From a checkpoint of a small image classifier.
Model: 24-pixel images, norm batchnorm.
Training: nadamw at rate 0.0023, 16800 steps.
Data: 98430 training examples, 43.7 epochs.
Rows from block 9 of a small image classifier, named by matrix and row number. Rows with one number belong to one channel. Each number is 500 + 25 x the weight over its row's rms, rounded and kept within 0 to 999. All counts start at 0. Numbers have three digits each.
After each channel's rows are labels from the 100 images, of 14848, where the channel reaches its highest value: "top examples" is what is common among them. Only what is clearly more common there than usual is listed. The data: retinal OCT scans (Kermany 2017).
# convs1: 3x3 conv (model.blocks.9.convs.1.weight, 112x112x3x3, each kernel summed), inputs 0-111
# convs2: expand pointwise conv (model.blocks.9.convs.2.weight, 448x112x1x1, transposed), outputs 0-89

convs1.63:510474514464499474512479506489477509483515509471456490479480503492519529512485479474538513452459460483491465478506501527487523493479452494515476488486452474507555479454450511480490491502500436526525466511467473535501541474455469476518521494527490517503532506443519501489456486504481537509515500492517479483517514483513500522496492475548
convs2.63:497465474499480518475474469497479477509499531549492464515482514504522486544509519513575505516518491536493516482491547522520472459520518509540536519498461486502489514514511465506533481491495472524489500487497523477504495477522477520465461499476488477498513465505505527453
top examples: finding: choroidal neovascularization

convs1.79:538502477517490488501486489487482467500488465492501519492463484486449456483489465489472482518549497505508463476480463465471469477492474487455544487457493528465469487483486487484517521481492558458533495497505566511489499461498472491480456499524470506508514451499539519478498528482518530437502506493494514518498508528466516482492496493517
convs2.79:542540485490507489517528563499527469490476486505499484507526500518506488478448506487492531515508487487557523457515512472512503533491452482481484492493541459480500496453479405513444498487486499475508492519480508481513490505485481529466514540520554467465473488523499486513
top examples: finding: drusen

convs1.59:477470524484531527478557484489476501500501486475460530452511462520552499508514514510502473461494497491480473509533556562488574473504520475526501489488485486464559479508476514534484497508479465493536472479514532543499479492509473486461497507482479503504478505508494501501526461485471489477534502463526478512480479498521520468483506498486
convs2.59:480528522504499499525509500555477499492510486490463471529509525513486521502448504517524558502544541504486495500479509525498473482476512526523521492476475501503452521509504516529479499481547503485469477465536528537516516492511479495471480476532439469528492477471493477524
top examples: finding: diabetic macular edema

convs1.64:495486479499509443512511490503507484463489466459480520486494466517504494502497516482474519534513489518523483493457490487460515478502471508516505506525513479512526523469485454535522515499455485477509495439532472440530528461484547503519500503459472484553476478503507462460559489485470508515507512516518508518478468508507455488524481454500
convs2.64:513484504508514513550506494538516484499521505508490505488559499448494478507483538552489492490531512462510475487508481502523462524499471513503500497523513512486488521478481467501437530502485529513519506458538539513478453453507536503465465493455502492461520503488527543498
top examples: finding: choroidal neovascularization

convs1.53:485481509443514505504525510482461480490517504485445503487513465492515529490518480505511466465487481481505492507526538520484584494473492486530513490512478489489563484483436524535460484518513450514478455491499505534500546498487496467499551507494490512495480498490503474491485508505485509475526520497578510504501490469514502492481485474537
convs2.53:529502482568522510514515512521470469480492479467490470497498572472516492518485516531522578523542501435457505533528553512524511495442493491497555465478485482468489503491516458534503540522503501473480496468513520533567457457474469531481483463520498502512502500479481450482
top examples: finding: choroidal neovascularization

convs1.14:527479487482508460517510511490480490477510485429474472462466468515532563504515521504509495489501452501467472494466529527498492518452487492513485490503481509490555496472467464472562520529459471538502471464475486512511477480450499470537512502490495503548511528499545514479484477491488525499505493491479488514505550524501506522509490499509
convs2.14:486510519505493494485500511482483497513504501500449526521507478512538485509511547527528531530494459524494476464556512486482465490504504511550529528510489477583506526504516469489461482500492507490489553494524489479495503496519472467500462498462518517522510480509508526490
top examples: finding: choroidal neovascularization

convs1.37:515514501464496491458510512486467486467499488475517502500494460498505469455482532506483466464509491475509455481440463472471508470493487500511506479469489489462481474483461491471467490458467535470507497415490493475461501464487483499490496490510508512466494472520490536491515484493487483494487456478480470517458500471463514478488467472453
convs2.37:539517508464498474510495557500479475488575498513532492527521491475483510460473461444466482515524529499483507481511505479466496532508488528543467500503531546533550511506456496499517510515525560509513480461486475500502536540490508502474476487515514472497520488526499471505
top examples: finding: drusen; finding: diabetic macular edema

convs1.103:496484507507511466479542467519471507511503464493445469465489470508515531510502449480519481487493478485519492457534497561509547491504494480522493485516432455482558482489475499512495489508485498504544517496488506536479458464484468502490529518481461497491516529443495483516498478495498497536506496482509464461475482475535487481486536475495
convs2.103:430467531528500494506495463544495439503521506530525473463498494565508516496475544529485510496490513477502504468495496478490483486460478554484530523508496494483520534507508513516485503479487527460489487501488503560528495497477455551480498456492475439502515480498493483482
top examples: finding: diabetic macular edema

convs1.15:503496477494487461530518531498481528468519490464471472481509484469482494511531504491492505512482482481487445476493480467488482493476469509514498509498468490530500498472463484475538536531456476518553463453481515487523535424486526478567513490497488510546509492516510496496543481496483541502502528525509487524510544497516497509512463457506
convs2.15:511514473530495542516544512488476483460474513495469504534523525511543483524498482530546514516495492503533496493517556515523488452507529483556507509498475503517521502496492466493465467458510500492473507476515532467470485460502520544492518496475587497559462476502486501520
top examples: finding: choroidal neovascularization

convs1.66:505519528519496490483504495481542501471483490478500509473501564439475495467489519498467548525524535509455552521556515445497470457514515472445485492499489515495493517512555537495498486511481514461520557517497497506505502568521490514489526484497479508489497484482488477470484495477478451472497498515500510496485503494487472460500487500493
convs2.66:522456441530491517533510498505479493495496537508507490485502479534515524485522480505492497522486452525500487452466464540508487477490478443494472501564507522494483540530503510489484512478515494517515511478514501506480489527518557472529513482498471497483483521473514523511
top examples: finding: normal

convs1.8:427477492506546488531523497498500515493489526473526498530507468543500490493478506493493487521514469526535461546446488511467505518517486501531489482541524458479523520465492478520484463516502501460510492460513522463516511447513558517457491540494509483489513499504473534487555481472509509499507509492520535523542474509492510500526488469512
convs2.8:509488535533498490502496490515484480476468453508512508490495519478464501530438513551502493501516501469470558490518491512517463515518478520497515529513511522523494497494474547503476466531475527509504487456489544510546470529509506511520489477505461507483502514472476521467
top examples: finding: diabetic macular edema

convs1.33:461502505482513511536509480500497505488496579511525513475532467485494534500482531500498470522500465459483506483518526469484466514458492492495553486537512522501508507480446509491485498494491504498500484534527506483500527488520509506493501506482520539469509514506481499458517586501510476495486522536504545449486487483507513531501460455564
convs2.33:520518486538523524478507493527499494518513517502524493531529483522447439573532452503482474535509479431530470465498501503534479522536540484523518526518491466513497492479542494495505495477465495516487531469504511501458500512514504536525520529470530465503505456467544499517
top examples: finding: choroidal neovascularization

convs1.84:515487470482484500473464485488498505468504501486487527473551473459516487444480511503466470482480518480464468522486492452485503452506502484442475505487503504482501483541529490517508523535472451459514476462507502507473508499510464481466481466452493477540490506501480471508522495480486454458489451499517459501483462467475480478481504490494
convs2.84:475492503464524484511510501504479454469463503493481509521543472482501519504474490486488449512506510491508459484554515506506556567471477474470495502526488471472479471473460479458490537504493534486553494461498505497441526495494486503493474508496504514518530462498506505546
top examples: finding: diabetic macular edema

convs1.101:518491490480491489500463531467462494485525483442482496504457497514510522498498470489535509455468491505491467493462489523510523497450466493488472484496479460472539457477481528492530521493512482514479502494474473547496464494475526479497501486524491510498526510477517546467448462475492543472505464463519473555499541471509517516476493494466
convs2.101:504513498498479488517475486506502442499469511488496462534480490499515521496483494486532529513510465520471541513509510519484457477466461517531494526500492536539475504519531472507504500484540493519479498476544523511539506512505464515514463458476491500513522479497489518466
top examples: finding: diabetic macular edema

convs1.17:517518487486485466540467503500515523490523492470491517510461480527496526507536507495533513510494463513468472504465472498498513497496439504528466499500475515525514523451471473511529552514493473549513503459466504504513523442460493487585481472494477487534506503521542491492507466483489535497476530517504507528522541514531483517519511485499
convs2.17:493502460525492544514536493475508492532474478502483506495536475531520508474512534493527532486565508501492517501538486498513514505563536455535547493513510545491477519506502522472505476468539510518503480522514503471482502483505537484533538494487506531502533500497497479518
top examples: finding: choroidal neovascularization

convs1.21:487476498506553522524522492476517489492529577511508518545514467503494522500486518499507491495481503525485460543496512505451506539485523479504534474564525488492501515497485538509486511512516485515498510497533561474521501488540523495506506503498504494461516480507484516480517548470478523455494524522482537522499481503485496533522458480578
convs2.21:515522523469546495517550498557467460542550529466511528481499519476487473511508513542480529481528501449455537477532541485525505512515484480487526552494501532509504531539493535505473481527523514494458481490503514534489501491512503507478504448488463520488506521491491536507
top examples: finding: drusen

convs1.30:518472533518466493478555498493480508497489451518486482497510484502482470480452496492483487488489497478558507499490481454481443508517515479469546470509513487460453495499516451486515450481489520463529493517530529455489488525503496461488493504460515521498504467488497459487499481503511466536490501485474510479527513509454456458487467479473
convs2.30:460503498530465507476486516481521520487550470473492518486529475487500532474524499499465506464496523476492506519448478500503540491461489468511497489526516479470512542446473448488483445507503473489508477514508510534509517463448498450443500515502508489490450460445536478514
top examples: finding: drusen

convs1.24:479486477476519533527468449526514522502508514494492509531535503529482543507519519493518507509489493532461510519542520497500524509507502451523478471504528519516494558504497520490480518499514458503484493515519539492536521516529501498515517466492478447465490505521490453493502516459443493489478575557472545484511457505517488513508490501533
convs2.24:486496510468553518475545464483507492558472561483460538495468500525513492452517498456511522540462482459492509513521494477516535513479470521485508502488497504495487503477528501517502511444490488487489460497509506513462537492503515474500536536467496509491494559489514479486
top examples: finding: drusen

convs1.39:504543506488484505506487483508463500490511507516513505464519489468516459457509476506486472481517484510500552496551534470489483467528516511463479520476493475484455503521511488527416518454501519516490529502498480489479494524496466502512501502473515536498431492485490470506479495526518527523517481454524512549450475473465493475492505482458
convs2.39:484493499472544529507497477554485492532544532483532501440431485488490515403482511457459503500507476547488468522521502491480477526499497508491513437537548492518504504496522477516528548503497502485524482542450546463494469479511514495493576503510542512449483469484480466515
top examples: finding: choroidal neovascularization

convs1.5:484509541494546526515505505483538535469511543543501532550529533516478466487505509528513492504494531533501493519519520474466497508519523504494530502528527476493488497542505527508464496540544489494472525501516534503505540508530508491508543487506507523505497478506459474524521544515508480464502541489552498535518441456473497506504479461538
convs2.5:477510462515476523512535480511459490506512509492515487487494525454508527508500483493540509534493488484456518496471497523516507456472498507505484506545498497516455520500538487551503551479518492481432470464492521490538515485533513503481467509507452507509524501487529519545
top examples: finding: diabetic macular edema; finding: drusen

convs1.52:456514474468519488483503496499482508468503518485501537533492484474461487507489485507515485498471491514488487473518477466483495541530452467510519460509480488517487497470465506509497492518509455474533487490493555476503526467500522478484505472457485491514516514476484464462520486503464446535456548532526526479546456527488461493509445483490
convs2.52:522530480504506500454540507522502495480502511501514530467515551494515489551507497499525506532471526481484513477497525459512496489512542506545542467512529529488488503539470528520513496506457476518464494470499524544527477493520489528496493491505488541513484543482499509434
top examples: finding: drusen

convs1.49:531489515483501531485471500475472502481508503465494472501514522491500510493455501514521493447483504500427527504505528499502483510463531482474482486466514496481494501525497556501509525487517453508476455516492454553492499527496497462506514476536511503439532527467538528473440480483480545478524500501500514541475507493471529521488472498487
convs2.49:467537472491497487472508488486524497490491461428477480483461507468539465517499487485481465509489487515500525556487496528466482470526497474525484490487465476516470449516518482477558506458466503483488538508489466499463536551512479498511516534492441490522488489499542498524
top examples: finding: diabetic macular edema

convs1.77:496503482493505466566484479487497531476513494459511495501485491511480553512524528493530486489492454507498485536442464498504512536484469501514494483507515565526486514472496449524502524497471483523504484472486521506512517459461508481529485468491510496505501513545520515497505490468497531497464521520506528548556543541542492547523519503491
convs2.77:509521487508530517528556507485470516539520502486429479509493512490561488532494483495492501536511494508497487482478538470510473503521517459500493511484525535456484511472526479458519478465487494488496491491525496458513476478517472485511491496500503520518486521545511491499
top examples: finding: choroidal neovascularization

convs1.99:539487456511482475473508535513462466519485432485491511493478486510500464455497488493499469486497471492545484488515505477482511469511476477486488474470520486448480522467485485505463514474474509499484505487515515496497532488472525501454449531473469477518496461510503489471523501473467465484523508479535491486517511494439484434475496487460
convs2.99:515502499485493460475515478510517479474491511496521475502510511518538528499552499460533479492514498490502526498504496512494544496473517481460458473478495472435493482513528483493479447508482516494486461517470474507517546484504508495510514526475505480494463502497493477483
top examples: finding: drusen

convs1.55:490472499468479468453507501513503497526503475513455496462539474458510500504467481480452485471492484476467525445501486488513511505469469533501493516463497500532515500468495493477532467480480447478519443502510474499496530500494454486461506495488502511511474527499542465457558537524501508517495513527504474454478480492497535511499455495492
convs2.55:515476524499496469491504508483526513467504478524489520503510519525541478510486516476515477511509546511490483521487476487452519495483499560517489479438513462490526492515480457528461515466479539488493493519507486479503489522486498474452489522498478484487557496503493536515
top examples: finding: diabetic macular edema

convs1.89:497493477476488523465528516468497471500501509475522497511480513461458530503500494450473500513510503469480478511466469500471496476477483455470530472493492435471505473476473510506573518488501477506472512490509525500470461511486518488506482483496479515489497505471538495471451510443481518467468453479505525526458500486496472483499509488434
convs2.89:468504494477486474540503511507506495509529511515494466523451534493502497474505452533473483568517484514501485465535525495495489489472469500539494493503489442529453495510498489513511526506512520475527506501501490552497534476513503495513475491439462493523516487511533506501
top examples: finding: diabetic macular edema

convs1.45:490491513486481467466469449521498486498479466502488502488507510519490479494500498526478512499511533518461541533505474500504457474534489501468517531478509490493497513525517490486516472510482534427547534529496501487503497529501448458472475529464501471474485481508476474531474490514503429526501481509481491443509483525484458454508517522534
convs2.45:505502515510478489502494501484464500518475494492516518481475512491482470510467507468499450494484476533500439487478467516509496528490474521450476506511473523521507539465470518483494484485501563523444476485489486515472506531467507471457489496478498475447523499493497533511
top examples: finding: diabetic macular edema

convs1.19:448498498467540530544468482508498491476499520494539491551495508549502463486509486496524506531517489524527481545490508489483553496514485509521476489499522501482481513465483498505452464519533504479443528453472474504504486474496493549482482518528494485471482460499467537538489448492496524464513523503512536529519483481482538503502535502485
convs2.19:517541537460467471496514530515496501493516522504506538493482547511491508459487496479488525476524492498532546482512501467460519503499464520481487473493504512471483532538521524516536482508512467504501468492475487520543528455477484503530511501493506524509487527493486487459
top examples: finding: drusen

convs1.22:545544499491524512500507514482466524505508515482520507514527505489492513502451495524494501466494462479514454540478497497483509531473511514482518495533490479524535509516462532490515509511456549487476511491514522490500544458467538522448503545515497553431525536502516522493521569510483515491515501513537514500476532486496483534513475498515
convs2.22:528529470488497488464503519491439494484508516488493518506503508457508499514524521487508493511486532523497505505522520500525506495480521488477498513505452492548499503526511517508520500494499480493477480464487497497554539505534479527526497466482486496505479506457540510523
top examples: finding: choroidal neovascularization

convs1.88:499440524530492510504473504483507471474484484470468493464513467486492517508487541501497498483501508505500512510527520494484470537472541497514477474473524598492483490526564465533491481483468443509494471480505507487505508534493506476494526483497516482531503521557459491504492477474488532518484468483498497514512474546516506522495470539478
convs2.88:507520484484497460489526497520481529535513467491471539507549474520521520501486547474509497550494463481479485487520483519514456519492542507494491526459520545503498490477454530472486483468470510472477497466495478538510503480467467459511494510518509479543507508490537505532
top examples: finding: choroidal neovascularization

convs1.71:516506480471488509479484530472506527514537553485438485507520504467519476489475494491504494495481526483469507527494510478512473528485535486466495497531482466509504455542521536469523521498513487503460501534504480493492503524509542446518516487525504505482492502526493500465515521512501563480522488498513453551461500495475478562480435503512
convs2.71:479472504430583478559475509503481507481531507479479462517480506501490529480508498537472493501482466497492470533514471519475448510458474518547497507484486514514492501530514489492508544496485538484486483507504511524500507502503495507523475490504494481502551498509501544556
top examples: finding: diabetic macular edema

convs1.3:512480529434481505499479485510473499493512498511468471488475495513488522500491469492535471465491487493455548464535505540551510508478513487508517495449485489498547501514475537478497494494531459513496450557481490531487489512478468472523509468530505492472513508436516518515430504510499527513504496488506506495489491475498500532457508509545
convs2.3:477505493464468510509480480483482528498492480506490511491465480490514481535473568529536560471526473495463526512503480558498500476479502469520497515496522511481489451498535500495518477500434463500462484570499482460494526530498489468476478511478456499485459528468482489558
top examples: finding: diabetic macular edema

convs1.107:497514505470528504500532546479477535468485504493507509505535471513516483493497523532481457483490526550523483549498522497470488514536551493479480476509538485459508456535505514532512507518493496490504519474529529488510500492497556485502512528473494485513477504516472521504515489487504518482536543463551485589503453471483472498508477488478
convs2.107:504505541526508481507507508507493504489507476532509537483470522449476475493494487471472527461461504499469516506513474535466504503478475519492487474532508478505500479504519484477450532510500523482491488499453521491467468543502475488494497470518468451488504481506525511480
top examples: finding: diabetic macular edema

convs1.80:547484507502500492506445530497503538528500481495473541508482497516493525480491514530515512433520502501465483506447480506499530499486490513482456507479514536516570488493509514508550532511519467486471500513476536531492541498486509451492503445495499494517525544524528506462509445489523496502490496485537487521523516532506481465490505538476
convs2.80:528514484516530479491462505498515490460466533521469465549506486483552494487482511483519525499531515511443507507540488535473465517473510469517515489484500493519492497442477476482493522473548497515463472485502510525487505481512494528526501483505470524493499490492502500525
top examples: finding: drusen

convs1.9:523475521522492471525488519481499493506517494478470512492471531474493532511493470493519514488484469508465479466469484485490497518479438493488501506520436519535532488467466538491529520487490461533505473510482513521500517476494469441556534466522496529510547519487548482454488480479497546494486504508495499515511544531496490515488452491538
convs2.9:459515478510499536487491534468528487509472502508487528540548492536540564504512490539526504500536529517487498539496498518502470473485497496510459493506499563511497501497483506499523488458471479566480494516496510485488486496501482496566538505495547470535521521471541495509
top examples: finding: choroidal neovascularization

convs1.25:514489476440475480503503473493522511486522523496489524541508479532478491478493525496513493510500508506490498493485464441473481521514475491523496490480505501490454493485496489483478496477514542511467520459501526426504522530493481492498467457452488490506467485558476494464554483471499519469453470484469508539488499460483482491507457483459
convs2.25:499520485501489500499505500518510521563571455525483502460535440509466487477528508488478537497499497490472485458531530472523501496514517494530498542504520552530495485534485485550489551487527537490497519500497508493465472480526530500497455466540518502482560504547529508487
top examples: finding: drusen

convs1.100:419483516477537476489551527478487529488475502515506519484513476500484433460478502519488466466496491507540457521476491493474496513546520512486497496495508473463510483496481498531461463509488503456515496464517524486510502463498522501464474547476490502487477481512448525519540500492498484475512509457517492524503461476463490482484473466493
convs2.100:497490526485510497503528513528501440464482476542476498497501550461506501516492501499472497571519502485469484487484509525495528536479482509470489510500487506476478506514522529570477536506499540478518482456482522493527490518503501543491479469536519471514485503491520475517
top examples: finding: diabetic macular edema

convs1.87:481539522461474487496490487498488509492498498511494547481514459517519530473481509498514457445465509456508514419496506524493514513525502505528527488496482473505508487505455518528456526443476480510514478485503503499507475515467461482509508508505497447488483509522455520489524456502500494509473460502447513507473549464519513519521470482532
convs2.87:495507489481515491526488485520475496524503496530483531532493484500555493529512521515494522503521500500461494491495501519503470502497461487514524467490489476491495504482510481505503473524479521498458524478528486492470481475484480467513484482524471484494492534472506498539
top examples: finding: choroidal neovascularization

convs1.58:441502484421525508491515537472489526514501482468466509470513461484532504499482499522518467467489520519501492526483542527472527505476516510506449473489512479478545474516477526525548499502494453496463483462476491515523541485493506460475500502491506482522494492521503515465472446484496503483541528472538462518511478476499491494495463506481
convs2.58:470505481491498506532487498570495486473549482468485441529520509466487470504491489515541540473505509490494519509509504508480471490456532527507548494503514474520458457524483503487503524483493516485467491467504524536512507522511468521490478427520497478503505516484501473503
top examples: finding: diabetic macular edema

convs1.76:494451482508503461535514491488481467476526509460488455524483444508500525510501497468507472515503462532526488523458435499499489537500452509516511502505492488505485516436519472491511516493506454520486470452510510460520485463509526471534509512481523492516467498512511476450515498492503522498474496518466504528537496505494493543537449492483
convs2.76:520516477506495476482501534497555499499517487511443478464531510496523460510491469481478527487502458495476498523520492486487525471565549477522515531533519547531506487517501505516490483468531513510497497517477514484460491468496534557474509489501515485500527497515506512533
top examples: finding: choroidal neovascularization

convs1.10:438488482459522527519480490490494515480503532488542493540482510523496488488493488498541486520504478515504457544498492511462561507500487505519463486506501475477502493465457514485446475515537472495454507476486486515497474476497486539482494494529494496471477472477460532540483439485498524444501525478523498540515473476496522510505531489469
convs2.10:468541485488486446455515490513477502506511483476477477491470573486511514460491501436508535503530499497495544467481519499454510492484477538530523529511503485472498528505528533568494472510484456487458488509484500517575539467505487549473508466484473493521479522518503512455
top examples: finding: drusen

convs1.108:449483509498536506475547488480523524501460503533516497467515446502507537526454476492477472497505516468518494479486486503473489502515503512511501488503484461502534474501470484465539477525490514460542520489504505464501491493525486523416479533455492507503484524480485494515515510501488450528509499466476483432506472488525465482488477467516
convs2.108:474497494448473549513469505495524529462509494521475510502539536490505506553518506492523449490485470477494503512520503505487468515508526514505512520496455493477455536501538526533482482516446544506519512505460496506520509506492518548450496484523500461458550505470501509474
top examples: finding: diabetic macular edema

convs1.75:521456512502493488452485488476524458499513511491474478514517501494498548500493484449494492484470497480498487451495474504487496524471482487508519498524438431491506489483493518439519525473495482538488498493475470505478469505509450483522514486521509504479518512463528518482488514498492515504495470490422480494494565465520494521494472478550
convs2.75:506531512496528500549520519501536521523540498548458525484502508531525502471535503508536508524504507555489492501539499463492471474490486558527477537480491509497507470519479466569517489461500514498496544526489524503465473499510484436491504469464498537481533501508508537525
top examples: finding: choroidal neovascularization

convs1.2:485500465489498517529463493475473517485519555477514489568476526517485485482499500493537498503489472515477466533454461479508511524492490484492501477475512504471470501484483514488472501493544451515491487493483479520497502472500501519529455471556499489448538475513499528515491478470473577473480513485468509539514498512470543531505490504470
convs2.2:495537488499498463479508543486484511491497512525492521533511518502542528484556500455532519512523510522520584498507551494485512491500532524544509489483493504507519534557492487513543531470472501489515494484472487507519549520501526509507477508489530525501510515484501497479
top examples: finding: drusen