A small image classifier, trained from scratch: norm batchnorm, nadamw at rate 0.0023.
Rows from block 9 of a small image classifier, named by matrix and row number. Rows with one number belong to one channel. Each number is 128 + 24 x the weight over its row's rms, rounded and kept within 0 to 255. All counts start at 0.
After each channel's rows are labels from the 100 images, of 14848, where the channel reaches its highest value: "strongest on" is what is common among them; "place" is the part of the image that holds the peak. Only what is clearly more common there than usual is listed. The data: retinal OCT scans (Kermany 2017). In brackets: how many of the 100.
# convs1: 3x3 conv (model.blocks.9.convs.1.weight, 112x112x3x3, each kernel summed), inputs 0-111
# convs2: expand pointwise conv (model.blocks.9.convs.2.weight, 448x112x1x1, transposed), outputs 0-89

convs1.106 [128 103 144 113 101 100 157 136 132 126  88 121 121 144  87 126  90 126 113  99 132 134 121 146 157 143 118 120 158 106  91  94  94 123 128 127  95 115 112 130 138 138 156 112  89 124 146 123 132  89  79 137 145 136 137 105  86 132 128 168 134 106 137  64 156 163  93 144  93 135 160 145 146 119  69 105  80 174 112  97 157 122 144 119 144 176 106 154 117 130  93 103 120 101 176 153  89 132 118 104 129 141 139 140 139 145 132 142 142 116 120 125]
convs2.106 [135 171 145 121 116 131 126 148 125 128 160 162 164  81 157 135 112 123 150  94  98 148 187 143 107 157 124  98 132 123 105 152 158 119 137 146 146 115 154 137 104 111  83 119 154 143 179 127  88 100  98 159 124 126 131 142 166 131 111 154 111  95  93  95 119 148 119 161 119 152  91 124 172 128 129 115 133 127 142 113  93 101 105 162  93  86 145 147 117 131]
strongest on: finding: choroidal neovascularization (93)
place: centre (55)

convs1.82 [ 98 124 123 154 128 111 111 118 108 105 134  99 109  85 102 101 123 131  78 121 137 117 138 130 159  86 121 127  85 145 182 124 130 136  98 125 150  91  93 102 124  95  94 124 135 100 101 125 134 106 103 123 149 129 142 138 122 122 122 120 139 150  82 106  36 169 119 109 125 115 127 136 111 121 123 107 127  72 125 133  95  91 118 151 121 132 104  93 103 139 116 144 114 114  62 145 117 150 160 127 114 136 105  96 142 132 100 107 138 111 104 153]
convs2.82 [144 126 122 137 142 112 161 127 123 161 144 126 140 163  97 125 114 114 106 148 105 137 111 120 122 117 143 117  84 140 155  86 134 103 148  97 107 125 115 130 122 127 141 132 125 118 115 142 136 163 134 130 122 105 126  86 118 131 126 110 125 113 100 141 114 140  94 120 121 113 141 128 118 131 122 132 129 152 136 130 152 129 121  94 122 125 141 122 119 129]
strongest on: finding: diabetic macular edema (56)
place: bottom left (55); middle right (34)

convs1.38 [125 110 147 159 171 108 101  98  85 126 167 124 120 144 165 142 106 125 122 138 112 154 114 168 121 124 139  90 130 138 149 116 114 147  96 125 110 137 134 117 114 110 131 133 120 112 155 154 117 194  92 113 120 126 141  99 109 148 108 125 150 114 113 141 136 117 144 110 114 111  93 128  98 118 194  90 139 131 143 125 112 106  95  98 135 109 112 114 116  99 145 143 126 118  95 132 122 124 158  49 119  92 133 134 104 136  96 133 122 109  94 208]
convs2.38 [127 148 128 100 137 187 146 122 122 166 121 135 194 132 159 135 116 155 139 163 100 179 143 101 154 147 100 126 145 115 157 128 154 131 119 115  69 102 171 138 175 130 113 124 178 144 136 147 180 116  91 150 125 143 120 142 134 165 143 103 131 115 119 136 121 125 157  97 119 135 154  80 128 119 148 145 146 127 114 167 114 126 146 115 170 151 101 131 162 138]
strongest on: finding: choroidal neovascularization (76)
place: centre (52)

convs1.69 [127 118 143 164 141 101 112 165 111 110 129 124 146 113 107 124 119 111 113  90 134 128 134 160 134 108 104  72 119 125  91 104 125 106 133 110  96 111 118 148 124 123 126 118 128 105 109 131 101 158  53  47 113 168  75 118 139 136  94 170 107 109  88 146 137 142 154 109 133 137 119 101 113 134 110 134 131  97 140 127 147 117 144 116 180 147  62 132 164 104 119 109 118 128 135 127 124 107  84 102  89 128 116 135 115 146 115 139 103 133 120 110]
convs2.69 [ 96 140 137 107 127 131 160 131 117 137 145 128 120 114 103 119  80 142 162  80 126 126 122 170 109 107  97 163 108 119 124 133 102 146 106 125 122 139 117 113 100 108  93 128 136 140 160 126 131 131  91 124 132 111  90 168 183 121 100 163  81 173 132 156 123 122 124 137 171 148 146 163 123 138  91  81 166 105 109 131 100 119 131 134 145 129 110 114 167 145]
strongest on: finding: diabetic macular edema (75)
place: top centre (29)

convs1.109 [146 145 120 102 121  67 129  95 145 131 104 123 100 131 117 100 123  98 102  88  76 147 174 139 132 133 114 125 125 137 143 118  75 124 145 110 106 105 113 148 105 128 144 110  73 136 141 115 125 135 100 119 120 159 111  84  95  74 120 153 143 156  81 132 144 149 143  71 111  92 127 135 114  96  84 127 128 160 134 139  99 111 130 189 138 116 122 138 139 135 117  88 149 147 135 153 150 108 111 134 114 127 136 161 117 139 101 148 129 135  82 134]
convs2.109 [154 133 133 135 101 162 129 134 139 149 178 124  65 173 135 188 110 142 139 176 125 148 132  99 158  97 154 170 144 128 129 175 107 160 147  92 105 126  95 103 167 117 136 142 119 150 130 144 146 113 106 124 179 142  98 124 105 103 152  63 116 107  89 141 134 113 143 131 160 137 139 125 131 165 149 147 126 103 117 127 163 181 156 149 149 131 132 132 149 108]
strongest on: finding: choroidal neovascularization (98)
place: centre (55)

convs1.60 [153  84 144 115  89 114  77 149 118 130 119  87 121 136 112 143  92 109 127 120  92 121 113 126 109 124 121 105 122 111 116 123 110  97 124 136  70 145 115 107 115 102 106 129  99 112 142 185 121 112 124 120 109 106 118  89  95  98 113 164 148 106 127 129 132 111  87 114 120 132 103  93 123 121 154  78  98 143 123 109  96 111 119 147  88 121 114 157  89  85 130 136 152 109 112 150 107  98 108  84 137  82  96 147 110 101 114 126  90  90 104 106]
convs2.60 [118 111 142 111  93 108 110 126 174 118 147 151 152 113 101 154 139 163 109 110 123 135 138 100  83 120 104 111 123 113 121 147 159  98 156 151 138 158 148 100 132 119 169 163 103 132 107 109 136  77 115 133 172 145 103 102 128 134 151 112  88 122 108 174 134 144 138 115 139 111 120 131 130 129 141 129 104 117 101  96 153 143 103 150 152 150 144 109 140 105]
strongest on: finding: choroidal neovascularization (59)
place: middle right (38)

convs1.48 [133 127 116  87 130  92 144 112 117 112 118 157  93 144 148  91 131 133 135 137 104 142 132 160 131 166 147 134 136 113 147 107  84 150 100 111 143 134 112 127 119 123 141  90  94 107 162 133 122 136 124 140 157 108 167  96 101 111 132 121 182 141 102 123 186 156 133 101  95 147 109 157 125  91 131  89 101 206 125 136  90 115 113 116 107 145 162 143 109 118 133 137 108 102 118 113 101 162 174 102 129 126 143 161 128 155 114 166 165 116 105 137]
convs2.48 [104 118 112 117  90 186 117 128 132  94 152 121 144 119 145 148 109 138 152  96 121 135 149 136 124 163 138  96 148 149 131 140 119  87  92  87 101 156  93  71 149 134 122 151 155 123 121 161 135 144 147 181 159 101 123 166 124 113 104  97 171  92 119 117 155  96  99  92 145 112 109 129 163 112 129 151 128 116 147 134  71 145 135 131 106 154 101 120 120 141]
strongest on: finding: choroidal neovascularization (100)
place: centre (65)

convs1.96 [133 136 169 158 121 121 147 132 121 118 143  98  86 114 112  88 125 162 102 173 108 112 104 134 140 123 153 150  78 124 138 140 143 122 131 135 121 156 147 131 138  88 127 139 193 133 100 108 147  94 143 167 133  80 116 170 188 117 197 127 143 105  70 138 134 161 138  95 130 140 119 123 108 156 114 146 137 114 104 136 123 129 122 164 127 152 144 113 119 110 106 138 133 120 142 135 129  80 134 100 122  97  99 145 146 146 134 161 107 126 169 122]
convs2.96 [111 136 113 152 151 114 141 138  87 185 123  92 137 153 113 146 164 158 122 151 118 136 130 116  99 122 138 115 108 130 122 137 121 164 109 111 109 126 163 128 142 137 123  86 104 142  85  93 124 122 160 118 130 125 127  99 142 109  81 139 190 129 137 137 100  97 171 108 117 103 159  92 129 108 115 110 101 123 134 119 147 155 108 135 135 134 146 132 148 181]
strongest on: finding: diabetic macular edema (42)
place: centre (38)

convs1.35 [111 132 132 127 173 132  99  78  82 129 142 129 130 146 154 129 121 141 114 144 138 122 132 136 100 145 160 125 106 144 161 111 132 142  48 141 170 159 174 115 139 129 114 113 133 109 131 129 115 112 124 141 132 112 156 146 111 146 112 113 173 127 106  63 145 127 120 151  93 137 153 135  99 117 166  92 119 174 148 108 129 101  93  88 112 122 131 126  87 120 160 124  96  82  98  93 118 133 167  79 116 123 123  88 121 131 126 127 142 122 137 142]
convs2.35 [108 144 139 128 130 127 117 161 102 157 104 117 163 129 143 133 117 164 162  98 136 193 125 173 141 195 134 133 122 127 135  85 105 103 144 113 139 168 131 157 149 159 110 119 160  92 148  85 143 149 163 141 106 102 151 149 105 104 137  96 120  78 143 168  88 117 136 123 168 119 151 138 148 107 151 159 104 160  78 100 101 136 136 169 112 127 133 164 123 127]
strongest on: finding: choroidal neovascularization (89)
place: centre (74)